config = dict(
    arch='dncnn',
    model='image inpainting model',
    dataset='regions of photos with short descriptions (Visual Genome)',
    train_examples=50862,
    image_size=32,
    crop_scale_min=1,
    horizontal_flip=False,
    task='inpainting',
    loss='mse',
    norm='batchnorm',
    activation='relu',
    depths=[18],
    kernel_size=3,
    stem='deep',
    widths=[96],
    init='orthogonal',
    optimizer='muon',
    muon_scale='spectral',
    lr=0.017,
    momentum=0.9,
    nesterov=True,
    orthogonalizer='newton_schulz_5',
    adamw_lr_other_params=0.0015,
    grad_clip=3.0,
    steps=27000,
    batch_size=128,
    epochs=67.9,
    lr_schedule='cosine',
    final_lr_fraction=0,
    warmup_steps=2700,
    weight_decay=0.002,
    adamw_weight_decay_other_params=0.01,
)
Rows from block 11, named by matrix and row number. Each number is 200 + 40 x the weight over its row's rms, rounded and kept within 0 to 999. All counts start at 0. After the name is the row's rms in percent of the matrix's.
# conv: 3x3 conv (model.blocks.11.conv.weight, 96x96x3x3), inputs 44-54, a 3x3 kernel for each
conv.8,097,183,226,188,144,205,204,136,235,139,211,223,197,207,189,222,256,248,219,181,177,207,203,261,228,174,169,186,212,186,250,192,148,232,153,157,288,209,216,242,233,227,202,233,245,254,227,273,196,196,208,139,233,192,201,206,227,273,212,223,176,242,199,217,167,196,302,157,179,253,212,154,241,180,184,172,188,192,156,175,196,114,295,245,240,232,235,239,226,272,247,189,191,143,258,189,216,204,208,165
conv.9,094,186,233,193,159,221,184,187,181,189,214,146,209,187,132,150,198,132,186,218,201,263,272,159,177,166,217,182,225,220,216,217,207,223,191,153,261,183,220,248,168,212,198,198,199,224,207,235,216,207,207,170,199,112,180,140,229,174,162,220,215,136,208,171,208,195,172,164,133,166,179,199,243,178,200,240,235,188,176,179,140,184,149,199,230,268,187,236,202,173,167,164,184,179,134,205,173,87,132,198
conv.10,103,216,229,237,222,203,235,161,123,191,208,237,248,239,176,191,123,171,225,196,173,149,182,198,206,183,221,236,167,167,177,194,223,212,147,172,175,195,247,321,156,186,225,200,181,167,231,215,220,141,155,162,119,122,135,157,233,279,102,206,222,126,227,202,200,173,139,254,227,237,209,187,212,169,167,86,224,223,137,229,193,158,232,207,208,209,204,225,260,234,211,145,184,268,158,205,243,146,177,172
conv.11,103,225,250,197,181,172,189,223,230,235,214,193,207,240,248,221,214,173,125,226,188,220,149,151,176,195,206,169,202,225,212,150,245,157,305,287,222,270,171,228,252,181,199,226,160,152,260,176,188,174,161,213,234,204,157,204,233,226,221,203,198,181,206,145,164,248,334,189,304,221,258,191,153,231,211,220,190,201,248,144,152,92,173,175,174,221,133,223,250,195,148,221,207,172,172,116,209,251,196,148
conv.12,100,249,165,187,193,178,220,245,209,249,179,206,159,219,186,214,163,194,165,236,248,221,138,178,190,189,186,201,238,189,93,197,197,223,149,130,159,232,165,153,269,214,121,210,191,222,176,154,149,151,185,191,169,145,246,246,225,227,168,165,200,152,182,221,164,203,196,268,173,191,118,89,135,156,241,243,271,270,202,161,199,239,150,226,182,204,231,194,152,105,185,176,179,248,156,210,187,190,190,210
conv.13,103,159,161,189,175,182,243,210,246,275,246,228,213,192,179,229,297,272,244,226,199,179,242,183,189,262,230,239,148,236,196,143,215,232,228,262,258,155,138,167,128,182,181,181,163,175,221,159,216,161,192,216,158,220,225,238,261,236,159,214,216,168,214,240,265,315,230,161,149,126,185,191,163,258,314,189,206,272,221,250,221,178,184,127,185,199,228,212,165,200,201,195,199,204,196,215,191,193,216,238
conv.14,103,181,198,203,190,198,165,130,142,178,239,185,204,281,223,182,245,228,247,201,248,215,165,224,218,130,143,216,174,191,150,174,219,234,212,199,231,161,136,197,254,199,207,223,241,242,269,192,212,209,207,244,230,228,206,129,210,250,161,196,202,180,184,183,200,243,240,211,239,227,256,190,134,152,205,244,190,189,224,193,190,215,131,197,161,182,228,209,226,213,235,197,185,140,219,253,186,221,208,140
conv.15,098,250,189,249,261,166,267,187,176,234,186,189,179,109,145,144,105,163,166,265,181,186,224,206,213,256,215,220,189,232,220,249,193,219,211,211,180,176,170,186,216,217,249,232,177,207,206,186,199,217,228,177,251,180,216,220,191,212,194,221,208,181,153,202,255,212,256,271,215,238,211,166,218,206,273,241,132,245,225,136,143,167,81,174,118,177,211,123,242,263,241,289,266,242,226,213,152,230,193,144
conv.16,095,164,213,201,202,223,247,188,244,227,187,209,167,146,208,180,200,209,229,292,266,165,174,187,148,205,200,182,241,189,235,188,121,207,186,99,209,217,184,184,226,221,250,202,144,253,194,197,308,172,179,286,157,151,216,230,259,249,227,198,220,240,211,206,258,199,159,247,191,170,223,164,136,305,219,247,187,148,110,164,139,137,207,246,256,209,160,235,257,211,177,187,235,192,223,278,225,271,253,161
conv.17,102,188,205,208,233,173,191,273,218,236,191,148,142,157,179,206,294,202,196,186,203,227,186,136,167,198,169,233,226,240,217,115,231,198,149,187,170,236,265,252,210,227,203,138,149,167,167,151,207,262,216,184,169,232,184,205,165,215,195,187,181,226,145,173,217,170,177,214,212,230,254,256,191,317,234,226,249,226,180,260,243,156,216,218,248,156,186,226,145,197,192,139,117,173,211,145,140,159,156,188
conv.18,101,201,171,176,174,133,167,223,216,212,290,187,188,206,175,189,224,216,213,164,231,297,97,211,316,143,269,307,166,198,154,155,149,123,209,160,140,182,202,132,167,208,186,167,186,156,228,189,177,219,166,184,193,143,114,157,166,224,140,162,245,112,184,240,160,164,196,120,188,243,170,193,230,162,187,148,250,191,190,151,274,213,128,212,225,186,180,308,215,189,252,187,215,231,212,189,153,200,205,191
conv.19,102,151,145,161,192,160,211,195,184,207,177,96,159,197,164,137,250,192,131,143,197,271,261,230,223,225,214,139,246,187,203,256,175,136,194,187,129,197,245,224,199,263,244,151,130,163,224,165,242,259,210,233,185,179,144,123,160,243,139,218,194,141,92,130,271,289,257,225,188,190,174,213,239,270,208,236,210,234,254,240,231,253,182,193,240,162,124,232,173,193,213,174,172,191,193,250,243,130,244,209
conv.20,099,223,220,197,147,176,176,181,230,153,200,176,188,192,211,174,211,172,116,136,206,221,141,90,243,112,67,113,245,243,227,242,214,228,181,171,202,226,213,265,215,215,223,205,222,216,214,201,169,210,174,217,195,202,163,215,212,144,166,239,216,205,194,205,172,174,203,174,209,176,235,272,222,137,182,189,217,143,309,228,188,204,183,227,180,222,153,182,229,249,194,122,168,173,216,158,160,185,148,170
conv.21,098,257,215,225,217,167,149,259,178,175,263,216,259,238,214,213,232,238,226,206,190,96,188,266,106,257,222,110,158,252,217,224,227,189,129,146,149,199,201,212,164,200,188,194,186,179,259,227,174,261,178,214,238,241,240,214,183,223,227,196,170,254,235,191,260,218,245,225,234,222,243,226,260,142,157,210,209,265,169,156,220,263,262,216,129,227,282,193,261,197,185,243,220,223,175,203,232,203,206,243
conv.22,094,238,251,215,252,260,191,172,216,132,207,224,176,255,181,256,162,177,181,223,210,143,200,168,99,233,233,178,212,265,172,186,216,159,199,132,194,202,283,221,177,180,163,129,177,204,267,188,217,175,145,184,225,224,197,238,285,207,242,239,227,225,197,170,150,218,253,182,198,173,248,223,144,208,149,208,179,255,154,220,220,161,237,206,220,213,209,186,166,136,184,233,187,257,230,195,188,194,217,244
conv.23,104,179,151,218,172,223,197,256,225,198,72,152,157,180,182,175,169,213,177,217,198,263,173,234,273,245,181,129,156,172,214,176,197,242,192,220,213,200,186,190,223,237,178,237,188,195,158,190,173,162,209,214,227,229,203,279,205,213,241,252,199,194,210,136,149,168,251,209,198,256,214,157,229,174,127,101,219,238,227,306,204,203,228,159,142,161,243,244,182,163,204,232,116,198,263,146,196,232,195,180
conv.24,099,182,263,194,180,192,145,127,161,145,170,190,243,247,227,270,216,210,240,232,223,229,263,223,185,170,185,158,155,236,189,128,213,217,170,278,238,192,168,206,177,194,195,154,176,161,221,223,219,194,196,197,234,237,237,188,250,203,226,283,258,256,202,208,135,260,249,188,181,292,182,210,281,148,148,124,242,231,192,178,196,233,174,182,179,210,224,195,209,238,200,178,177,169,268,260,276,242,198,262
conv.25,096,194,169,203,223,209,197,197,168,179,117,208,150,160,235,205,148,212,195,184,160,239,247,159,181,188,257,202,194,178,225,220,262,236,161,153,145,195,253,215,161,222,249,230,209,222,215,180,134,213,236,220,196,206,185,198,206,191,218,222,217,180,260,249,200,189,243,240,200,255,214,100,171,139,189,186,221,201,193,247,220,167,191,170,285,150,130,207,204,152,244,184,232,226,196,189,168,196,193,137
conv.26,103,229,236,200,183,175,193,205,197,195,40,208,227,65,173,220,129,173,217,212,261,276,201,264,218,208,175,139,230,235,70,186,205,192,207,201,238,134,152,94,257,212,152,174,208,164,247,245,140,151,188,181,160,165,166,260,252,267,222,210,236,221,224,202,213,212,182,183,159,181,180,152,202,133,182,197,179,211,211,195,157,192,249,227,171,227,195,153,225,173,188,235,238,260,153,189,225,189,211,226
conv.27,095,172,214,172,117,229,161,218,225,174,172,177,166,141,196,197,200,297,237,144,278,239,120,202,240,189,230,286,194,171,141,228,236,222,241,228,229,205,128,165,222,172,204,158,190,233,204,213,165,249,205,179,209,202,134,239,181,150,205,235,226,173,218,188,300,218,193,225,190,254,253,158,271,198,177,200,204,205,244,125,194,217,219,219,195,238,193,184,156,160,101,223,251,189,164,197,225,149,204,162
conv.28,099,242,171,193,199,154,194,200,176,228,204,269,190,131,191,193,111,179,203,194,227,178,186,214,160,228,247,105,165,108,166,196,167,170,169,233,163,198,186,212,262,213,278,238,201,234,216,174,189,259,258,208,217,217,201,204,275,215,184,253,133,233,261,184,234,190,248,209,159,237,205,154,208,219,193,139,234,326,235,186,216,149,288,186,247,199,199,211,204,208,156,175,286,218,168,219,202,122,183,175
conv.29,099,211,220,172,213,210,249,194,231,185,201,149,190,168,215,258,233,248,201,196,227,218,242,238,250,214,257,282,243,222,189,206,198,171,151,160,221,219,223,165,188,201,224,223,200,222,209,172,224,217,174,219,159,162,240,175,209,200,154,188,226,224,210,244,250,253,216,172,191,253,249,171,226,266,206,200,245,145,195,220,209,149,172,187,154,173,186,247,155,220,223,180,242,198,178,167,197,212,198,242
conv.30,105,185,159,126,172,161,163,234,168,156,149,185,199,153,246,204,181,273,226,245,237,215,240,193,171,180,166,126,182,194,203,169,169,194,148,149,208,161,169,222,194,180,229,199,168,176,160,173,204,215,185,194,186,166,209,203,195,169,162,187,218,171,211,224,263,168,252,159,116,156,201,148,151,222,228,176,216,257,209,222,194,201,162,192,228,142,156,170,168,210,215,187,194,198,224,215,232,217,191,169
conv.31,107,171,175,244,163,157,167,168,184,155,168,230,208,115,201,241,121,201,194,309,207,250,250,147,214,142,114,254,153,130,172,219,218,174,215,217,217,192,182,243,183,185,217,170,196,202,204,191,170,157,192,161,170,190,159,275,177,213,315,207,216,304,222,208,118,175,210,186,212,247,170,216,235,204,115,198,159,135,229,160,149,241,183,204,237,172,252,220,177,195,160,211,239,251,172,226,237,215,180,221
conv.32,105,213,203,226,160,180,194,177,187,208,122,156,184,141,162,185,139,183,236,287,264,266,185,205,259,161,123,212,240,217,186,205,164,150,258,230,189,176,206,147,229,234,160,159,177,188,274,253,232,171,203,209,187,171,191,124,178,258,184,181,273,126,140,192,151,153,206,156,166,239,173,192,279,194,141,131,210,246,136,139,156,181,230,262,167,156,207,190,205,219,239,172,185,218,159,157,165,183,171,160
conv.33,101,213,172,213,299,245,248,231,219,250,217,147,137,238,207,160,237,236,157,251,215,172,239,206,178,276,288,226,89,132,127,175,258,204,165,160,207,148,137,202,198,152,228,231,242,250,203,206,233,254,251,208,183,217,190,202,157,173,148,195,200,145,194,208,226,188,161,208,179,173,219,133,155,258,231,211,228,227,181,215,137,124,229,185,153,215,223,195,205,205,199,225,220,258,190,195,176,188,228,203
conv.34,102,132,165,207,142,134,178,168,152,160,232,227,297,169,233,215,271,198,237,221,219,306,130,227,232,164,196,303,201,181,136,233,142,186,246,221,235,201,149,145,229,216,188,188,188,202,142,164,155,199,189,188,149,231,137,219,191,251,226,191,199,197,207,191,251,236,160,139,213,132,173,176,142,246,214,234,176,186,230,216,199,223,168,215,219,168,220,239,193,153,161,196,219,197,176,184,201,185,188,171
conv.35,100,159,162,158,269,251,216,190,231,186,227,157,170,273,222,229,221,261,256,94,113,180,184,153,173,235,221,163,196,298,241,267,182,288,183,236,237,266,259,187,178,203,186,157,170,153,168,247,181,271,229,222,182,190,135,206,219,181,261,272,216,224,235,205,153,283,158,251,193,199,160,200,213,158,215,181,182,169,184,252,155,204,194,240,137,166,165,175,249,215,156,205,143,140,230,245,175,212,240,164
conv.36,097,152,168,193,147,179,154,200,189,200,174,153,142,235,226,152,174,184,200,234,214,180,239,239,185,257,218,173,163,214,204,136,205,194,190,228,236,222,187,198,136,169,187,210,257,208,180,226,248,112,174,190,192,251,256,170,123,172,237,135,199,219,164,208,158,178,119,227,148,159,155,133,175,137,199,169,158,159,150,219,197,194,227,172,159,171,218,254,170,196,258,135,207,229,169,228,166,154,179,167
conv.37,099,201,259,224,200,247,251,208,280,234,238,173,239,137,231,197,209,224,198,191,128,156,198,125,161,245,270,265,163,162,189,283,263,246,180,193,162,178,224,199,248,215,242,164,186,184,171,158,249,228,197,289,166,190,156,184,255,216,208,293,334,164,190,233,325,226,246,167,234,232,150,166,130,229,180,207,228,182,252,223,273,223,204,256,202,233,212,242,89,215,173,283,273,270,214,166,183,248,187,250
conv.38,101,251,261,221,224,236,178,189,200,144,252,293,234,171,195,145,204,205,127,258,236,279,239,181,224,224,154,225,179,189,162,170,242,237,158,145,204,234,213,183,278,263,191,214,254,221,125,268,242,168,237,171,198,261,215,228,256,247,242,205,231,270,167,169,200,192,226,143,254,281,167,213,230,219,172,224,181,206,193,195,207,223,261,197,167,194,202,276,108,179,238,244,185,191,205,154,203,168,193,184
conv.39,114,155,201,167,167,247,202,169,235,192,274,201,114,284,210,139,249,223,161,168,174,129,159,142,214,178,231,332,224,201,163,191,158,164,210,120,190,179,227,130,204,197,141,156,196,142,162,214,135,174,177,240,217,208,237,232,222,214,233,187,208,196,200,233,227,164,91,189,150,135,190,222,205,264,200,172,236,239,225,290,315,322,220,228,176,182,191,196,125,157,166,223,194,178,248,239,190,178,219,228
conv.40,104,215,232,191,216,214,232,230,231,194,247,295,244,256,220,221,224,168,166,110,143,238,156,137,206,210,186,147,205,209,207,210,243,233,312,281,189,200,221,246,187,209,182,195,217,209,157,125,155,221,170,174,199,179,178,138,169,188,133,162,185,184,205,183,161,206,193,192,195,159,205,185,159,181,148,201,230,203,243,208,182,138,269,235,255,219,169,224,179,170,182,271,166,183,202,167,266,168,124,235
conv.41,096,178,175,176,193,159,190,197,145,164,235,195,166,221,256,214,240,224,170,224,199,128,212,197,144,268,251,194,142,147,195,144,162,211,175,207,210,199,196,127,183,174,146,165,113,155,289,212,205,258,197,160,281,149,134,235,262,338,215,237,279,189,219,204,210,165,102,219,195,158,219,201,161,210,175,142,160,180,94,203,210,130,150,136,114,155,220,179,139,235,214,182,173,184,170,239,161,164,194,150
conv.42,099,189,215,247,196,170,190,251,195,209,201,204,196,215,253,197,180,238,217,249,244,235,161,167,156,212,236,209,219,239,287,232,218,234,217,159,157,181,158,238,178,182,197,154,151,214,250,246,293,220,207,251,214,225,208,127,171,145,164,190,228,202,177,229,206,239,170,184,232,157,146,155,152,324,171,194,306,218,112,131,175,83,208,184,197,201,159,191,181,189,168,171,195,133,190,204,217,151,171,295
conv.43,087,217,232,215,237,224,181,263,189,188,234,128,226,251,139,257,220,153,281,219,270,184,202,214,179,175,251,165,215,255,262,231,233,207,236,243,225,227,227,234,224,231,228,232,257,241,185,194,97,155,202,140,183,210,148,144,184,193,198,217,158,207,243,145,202,260,214,183,173,218,175,198,267,216,189,267,154,163,203,206,145,221,218,135,178,139,170,214,169,184,207,163,237,212,176,206,192,190,200,167
conv.44,100,175,210,170,143,167,181,171,204,191,221,205,229,196,187,228,236,267,238,141,170,122,204,179,163,248,235,209,125,184,232,132,207,199,156,139,145,170,155,194,157,183,221,181,168,174,268,222,213,207,206,178,223,149,161,200,207,188,154,181,134,156,166,160,191,216,238,199,251,251,155,204,252,227,288,203,228,237,222,132,199,219,205,196,200,150,133,170,215,216,203,257,259,192,221,255,211,159,220,210
conv.45,095,156,215,181,170,190,203,237,258,255,165,148,197,213,155,200,168,174,189,167,229,269,201,215,197,190,269,218,183,166,169,239,222,104,246,260,212,135,220,204,194,206,159,150,169,167,295,161,251,217,133,196,190,152,152,188,148,252,181,192,242,227,176,178,187,173,139,181,205,188,160,211,203,206,234,239,218,187,207,211,163,135,152,227,241,210,247,258,257,227,281,144,165,172,176,196,168,169,204,168
conv.46,098,151,177,179,166,195,213,142,218,208,277,228,259,288,145,224,242,117,179,240,250,261,165,155,125,175,175,130,204,237,255,181,215,210,174,229,274,199,227,187,179,219,212,210,239,207,223,271,307,192,235,198,167,180,201,215,195,194,258,215,263,160,188,168,243,239,223,255,215,199,163,150,202,152,228,212,166,287,274,201,214,239,210,215,218,169,196,180,158,117,70,141,182,271,208,236,253,237,216,260
conv.47,093,235,166,183,191,157,175,207,135,179,257,180,184,255,206,163,169,142,147,111,110,166,142,201,215,181,169,264,192,302,256,216,294,230,248,241,244,192,211,262,185,221,246,253,190,176,208,224,162,181,253,187,166,209,213,191,175,210,240,255,162,190,150,136,232,194,290,257,260,256,242,124,226,267,154,173,205,182,153,288,201,157,171,142,215,166,180,192,157,217,276,232,217,254,185,181,238,169,153,132
conv.48,098,173,166,225,237,196,246,197,147,197,139,217,141,159,222,163,174,243,261,234,254,161,152,193,225,152,177,254,177,173,185,217,187,161,230,163,181,263,214,214,200,216,229,238,229,204,255,220,217,234,172,144,240,176,253,233,252,191,187,175,160,219,159,166,182,245,331,107,166,255,108,124,209,220,254,225,140,158,270,140,190,188,166,196,234,189,147,171,177,170,141,248,251,220,187,207,241,234,269,241
conv.49,094,225,247,124,205,203,169,234,226,179,235,264,173,212,251,165,222,232,186,314,269,336,224,206,192,330,192,207,181,167,191,237,186,176,215,161,178,189,214,151,180,186,208,164,150,132,252,253,246,210,202,184,194,205,181,176,182,188,187,221,237,238,182,212,231,210,207,254,212,187,192,193,169,105,141,209,278,199,234,286,243,243,190,181,206,221,209,127,183,185,127,233,106,194,301,240,250,186,138,173
conv.50,102,281,256,151,235,278,145,251,271,172,178,177,208,211,222,191,152,221,193,232,171,177,259,207,204,236,208,149,184,152,224,166,242,208,162,166,222,196,235,228,147,193,244,182,166,169,114,201,137,146,232,151,125,241,182,281,231,161,275,224,181,269,243,216,226,158,153,222,211,209,145,179,245,180,190,262,185,221,220,166,192,206,227,197,242,168,208,182,236,227,206,306,189,156,220,182,212,162,206,143
conv.51,101,172,204,202,221,181,213,154,156,124,193,214,190,199,239,220,211,176,171,223,189,138,280,276,211,239,230,265,195,199,252,192,279,301,120,243,248,171,201,199,197,182,183,261,284,147,195,269,225,194,200,204,169,204,233,123,229,185,214,199,230,219,217,151,251,220,201,220,180,173,190,229,227,189,211,230,241,200,195,216,252,155,216,204,191,222,228,244,86,178,203,259,221,134,184,178,224,162,172,202
conv.52,103,212,232,150,207,223,150,227,234,163,212,286,245,210,279,256,194,238,248,244,227,259,210,218,199,229,278,221,134,150,131,187,158,180,261,223,220,134,163,179,156,209,239,142,185,207,192,220,249,240,221,269,211,213,174,197,187,183,187,252,221,192,229,219,212,158,153,208,178,264,254,284,288,278,250,257,157,178,153,148,144,174,233,246,228,262,210,255,274,254,256,165,187,189,176,187,208,218,239,265
conv.53,094,173,165,183,236,281,238,176,182,158,175,183,164,242,208,165,230,229,277,213,220,232,278,211,174,273,260,246,190,187,227,196,216,196,145,144,182,219,146,155,275,196,221,197,221,253,248,215,171,227,200,218,210,130,172,255,194,260,220,224,141,268,218,221,254,192,210,216,179,191,158,185,233,216,241,198,221,168,202,265,179,214,263,190,214,154,234,254,270,242,218,155,177,199,183,173,205,228,209,236
conv.54,101,244,200,183,208,221,242,191,198,196,157,169,158,192,191,234,225,170,249,206,212,192,238,250,243,232,205,227,223,198,180,194,222,174,158,122,159,227,187,130,188,178,162,211,234,156,208,191,231,208,231,180,139,178,161,236,187,212,284,241,185,274,243,170,218,228,170,160,215,155,169,131,113,261,256,219,159,220,186,219,217,157,180,185,247,140,165,218,150,221,249,282,218,196,186,251,243,168,187,229
conv.55,095,167,170,172,223,220,192,205,177,156,228,278,154,227,207,136,104,156,97,294,183,170,247,184,116,195,164,168,224,131,166,264,239,193,304,218,205,243,188,199,224,153,140,231,199,185,181,175,220,186,210,170,166,181,221,161,189,201,161,230,244,222,247,242,163,200,165,94,142,236,186,245,218,205,139,235,140,118,153,166,176,188,301,242,256,224,233,233,263,250,272,209,186,222,230,240,229,201,268,281
conv.56,100,179,237,291,133,171,201,180,222,250,109,111,181,181,156,168,150,153,127,247,249,270,302,307,235,135,211,258,183,200,238,209,118,176,229,233,203,201,186,219,195,160,160,241,192,238,175,128,180,196,135,143,239,193,222,184,224,182,180,292,231,139,242,212,197,128,144,233,223,210,207,181,189,238,212,190,242,206,230,186,125,128,132,175,148,196,152,144,224,221,218,226,154,188,202,172,151,251,173,180
conv.57,095,212,212,255,190,192,207,128,165,217,220,217,220,153,158,186,156,179,239,217,155,180,229,157,129,227,164,92,185,234,304,220,227,232,179,171,235,195,242,232,215,251,238,238,241,215,188,179,227,217,162,276,254,167,179,188,243,153,208,169,254,223,219,235,298,241,200,194,175,145,286,183,238,211,148,169,220,156,203,311,230,228,202,206,201,211,174,111,247,302,202,271,240,198,243,224,206,264,286,181
conv.58,097,245,216,234,185,180,216,174,167,227,203,196,233,230,146,217,192,177,199,196,206,154,225,211,214,268,211,193,212,158,272,200,153,263,197,187,239,179,164,195,179,195,201,181,204,174,192,165,294,220,179,310,257,209,285,214,170,265,180,152,219,151,158,261,144,195,169,197,175,141,185,179,198,144,162,181,170,226,162,186,219,163,201,202,192,178,198,163,242,174,263,252,206,239,185,211,223,198,243,222
conv.59,098,124,133,154,174,128,149,230,201,207,203,282,213,240,234,245,198,236,212,223,180,238,160,187,175,176,187,153,155,152,143,177,198,245,218,198,288,224,231,234,236,255,151,189,248,227,198,255,164,300,240,251,214,184,222,164,213,194,183,226,143,247,224,202,180,106,122,197,196,179,233,243,222,216,209,291,114,189,197,156,151,186,179,171,212,203,228,287,217,214,265,179,223,231,153,200,159,121,202,204
conv.60,099,209,243,204,213,236,207,244,222,243,231,148,223,189,168,251,198,196,222,205,150,189,255,116,130,224,258,209,161,207,266,146,191,171,234,251,190,185,204,182,151,189,195,204,168,176,200,206,189,252,181,160,333,241,228,244,201,249,242,153,178,258,193,207,109,151,155,200,283,206,258,312,225,211,210,154,221,183,199,155,140,117,186,140,150,203,203,288,215,172,149,204,260,150,189,202,186,228,272,239
conv.61,109,229,237,238,220,225,205,222,196,209,198,211,178,257,189,181,293,294,231,139,152,160,194,183,171,139,147,173,187,196,204,150,195,212,159,218,239,193,220,198,193,215,240,224,222,219,222,251,238,211,231,237,174,197,250,242,233,222,219,268,220,217,244,239,228,262,293,221,196,216,204,232,241,195,217,228,176,147,151,169,150,152,234,237,210,220,223,208,236,223,226,225,233,228,244,269,202,237,205,211
conv.62,103,231,231,224,200,206,221,191,177,185,233,218,203,286,219,210,277,172,249,201,185,242,167,200,252,141,165,174,218,143,210,150,237,241,166,233,239,172,222,332,178,188,252,193,239,279,171,196,151,206,182,173,148,218,167,216,211,183,158,163,188,184,195,191,166,227,192,205,237,212,237,244,207,243,220,182,294,265,216,141,233,262,160,154,178,202,216,164,104,158,230,219,151,186,240,176,168,182,112,212
conv.63,108,209,185,183,168,217,155,172,169,171,262,252,247,248,247,218,239,238,181,167,220,222,180,258,213,207,238,185,218,214,305,225,182,269,174,196,250,243,242,224,145,195,188,100,162,193,126,156,170,111,108,168,121,123,222,135,162,218,128,190,177,133,167,248,164,152,212,183,178,221,198,204,220,234,200,41,203,207,208,182,158,178,167,263,243,203,252,243,169,157,203,182,179,245,186,188,255,202,217,237
conv.64,099,233,230,271,257,205,247,167,190,202,243,218,211,216,132,204,207,144,177,141,178,274,195,241,281,226,187,281,243,218,173,150,174,149,170,247,123,222,188,184,193,213,190,139,206,215,259,265,144,170,220,187,227,237,152,141,149,173,190,171,187,171,214,252,220,99,121,137,163,141,233,225,141,193,192,222,185,196,228,170,234,212,180,165,234,277,231,174,219,214,276,241,264,172,222,230,232,245,179,247
conv.65,104,271,199,147,187,210,164,225,209,199,244,242,251,175,234,218,220,210,254,118,116,131,212,199,273,249,263,235,131,185,192,125,178,211,235,221,181,259,192,216,201,198,166,196,217,230,172,191,222,165,273,305,191,226,175,237,221,173,195,207,153,179,201,183,182,195,135,184,213,113,193,185,152,228,267,180,248,215,256,181,180,203,205,160,132,170,171,202,207,170,200,237,173,207,237,220,191,153,183,218
conv.66,100,159,211,235,142,157,178,147,198,205,287,228,181,237,181,163,183,223,167,176,170,168,191,214,229,156,193,264,168,195,212,160,159,184,214,187,314,271,235,279,191,213,209,180,192,171,205,117,241,168,109,155,208,155,248,135,211,221,86,167,282,106,121,222,232,197,220,165,169,262,151,169,198,163,173,128,174,244,149,233,213,222,193,187,206,179,189,211,82,151,257,174,187,203,224,230,182,159,224,195
conv.67,097,187,199,189,230,225,214,225,225,240,211,187,186,266,241,225,240,206,265,199,218,223,173,144,232,181,191,153,285,196,292,248,167,219,185,122,230,128,238,167,147,232,159,178,225,191,168,180,192,200,169,209,248,177,231,184,186,188,196,215,207,200,192,265,232,174,148,261,238,272,263,227,315,206,256,269,154,176,204,235,258,206,182,149,180,216,186,222,262,247,187,226,206,199,189,200,163,286,250,203
conv.68,096,167,151,153,202,200,156,242,204,158,318,233,164,305,187,138,274,222,216,249,206,250,176,197,230,228,206,187,231,229,291,107,211,201,146,195,140,214,172,264,204,195,185,248,243,199,168,194,155,198,253,151,194,267,159,180,187,184,205,124,170,170,167,223,267,292,244,243,239,152,222,241,219,179,175,224,142,173,211,180,130,139,150,198,238,206,258,209,311,306,209,233,171,173,245,182,205,266,248,226
conv.69,100,201,198,204,215,251,188,193,175,191,244,243,242,288,266,165,232,143,130,217,236,128,218,233,210,226,237,251,212,172,184,203,216,182,162,168,148,218,202,135,208,191,155,243,215,209,227,182,201,293,273,245,287,268,210,160,177,173,222,169,189,210,183,249,248,139,140,240,193,183,95,131,167,204,236,164,241,233,201,177,196,161,237,186,169,187,150,161,155,287,230,184,208,205,200,187,214,184,205,198
conv.70,104,141,157,145,254,255,244,211,263,210,187,211,173,137,202,191,123,163,200,185,186,198,172,199,209,209,188,246,222,236,176,236,260,273,243,181,274,154,174,211,157,167,205,169,271,241,245,212,193,233,199,246,169,149,222,225,209,163,237,184,156,280,201,154,171,201,202,199,131,188,162,95,169,142,159,166,164,161,219,189,253,220,253,244,244,236,228,177,163,151,157,181,202,191,303,255,211,216,200,186
conv.71,096,157,200,177,134,166,153,189,235,234,251,193,263,242,174,224,298,157,210,169,239,182,154,145,200,173,228,205,236,188,174,195,154,220,187,187,166,159,148,153,155,160,204,192,162,197,199,147,244,205,160,273,244,212,210,200,220,160,211,225,211,208,228,222,283,184,187,217,136,203,203,146,186,177,197,227,171,131,223,188,116,189,181,235,202,160,212,204,184,242,241,226,224,192,204,248,303,142,186,164
conv.72,104,234,224,237,196,196,228,185,150,236,152,203,221,142,178,247,127,165,186,212,186,215,208,135,172,159,108,118,222,182,184,272,229,239,227,243,180,190,104,152,243,180,220,211,182,182,229,226,185,161,175,205,174,179,186,211,208,303,182,210,250,132,154,198,281,223,220,222,236,238,193,214,192,240,341,338,160,170,170,144,180,178,141,202,228,175,176,197,101,171,223,195,224,207,157,188,182,168,202,176
conv.73,100,227,188,239,182,132,231,174,145,198,166,202,178,168,199,208,200,194,275,176,249,180,188,285,196,123,180,153,338,221,244,242,166,167,191,194,178,215,205,218,159,169,186,206,244,217,282,224,170,256,136,127,260,170,180,169,211,146,134,219,149,168,192,169,171,221,158,197,156,185,199,201,211,211,139,237,236,150,192,181,209,219,210,229,265,234,200,240,197,252,245,156,228,146,160,194,151,142,190,225
conv.74,103,202,221,210,184,204,160,153,146,165,215,254,246,258,243,196,173,172,101,187,208,206,206,228,159,190,200,164,175,204,185,165,216,198,179,185,200,194,150,207,231,162,195,204,152,181,156,114,151,225,174,162,198,153,171,119,210,210,88,158,207,111,186,201,249,219,276,226,210,274,84,67,192,268,237,251,190,196,182,261,231,168,191,168,142,168,190,192,164,197,131,166,219,243,144,196,226,208,95,93
conv.75,100,164,148,156,170,148,204,158,178,220,158,145,161,136,233,241,123,216,244,202,163,152,210,251,102,179,196,150,117,132,186,239,196,232,241,233,207,155,200,213,192,217,224,164,179,197,176,133,161,269,148,207,160,186,244,277,162,245,349,169,175,280,141,137,187,215,207,166,176,163,208,194,165,204,267,276,170,209,205,150,212,130,130,167,186,232,243,229,179,155,163,175,158,199,213,176,211,181,180,173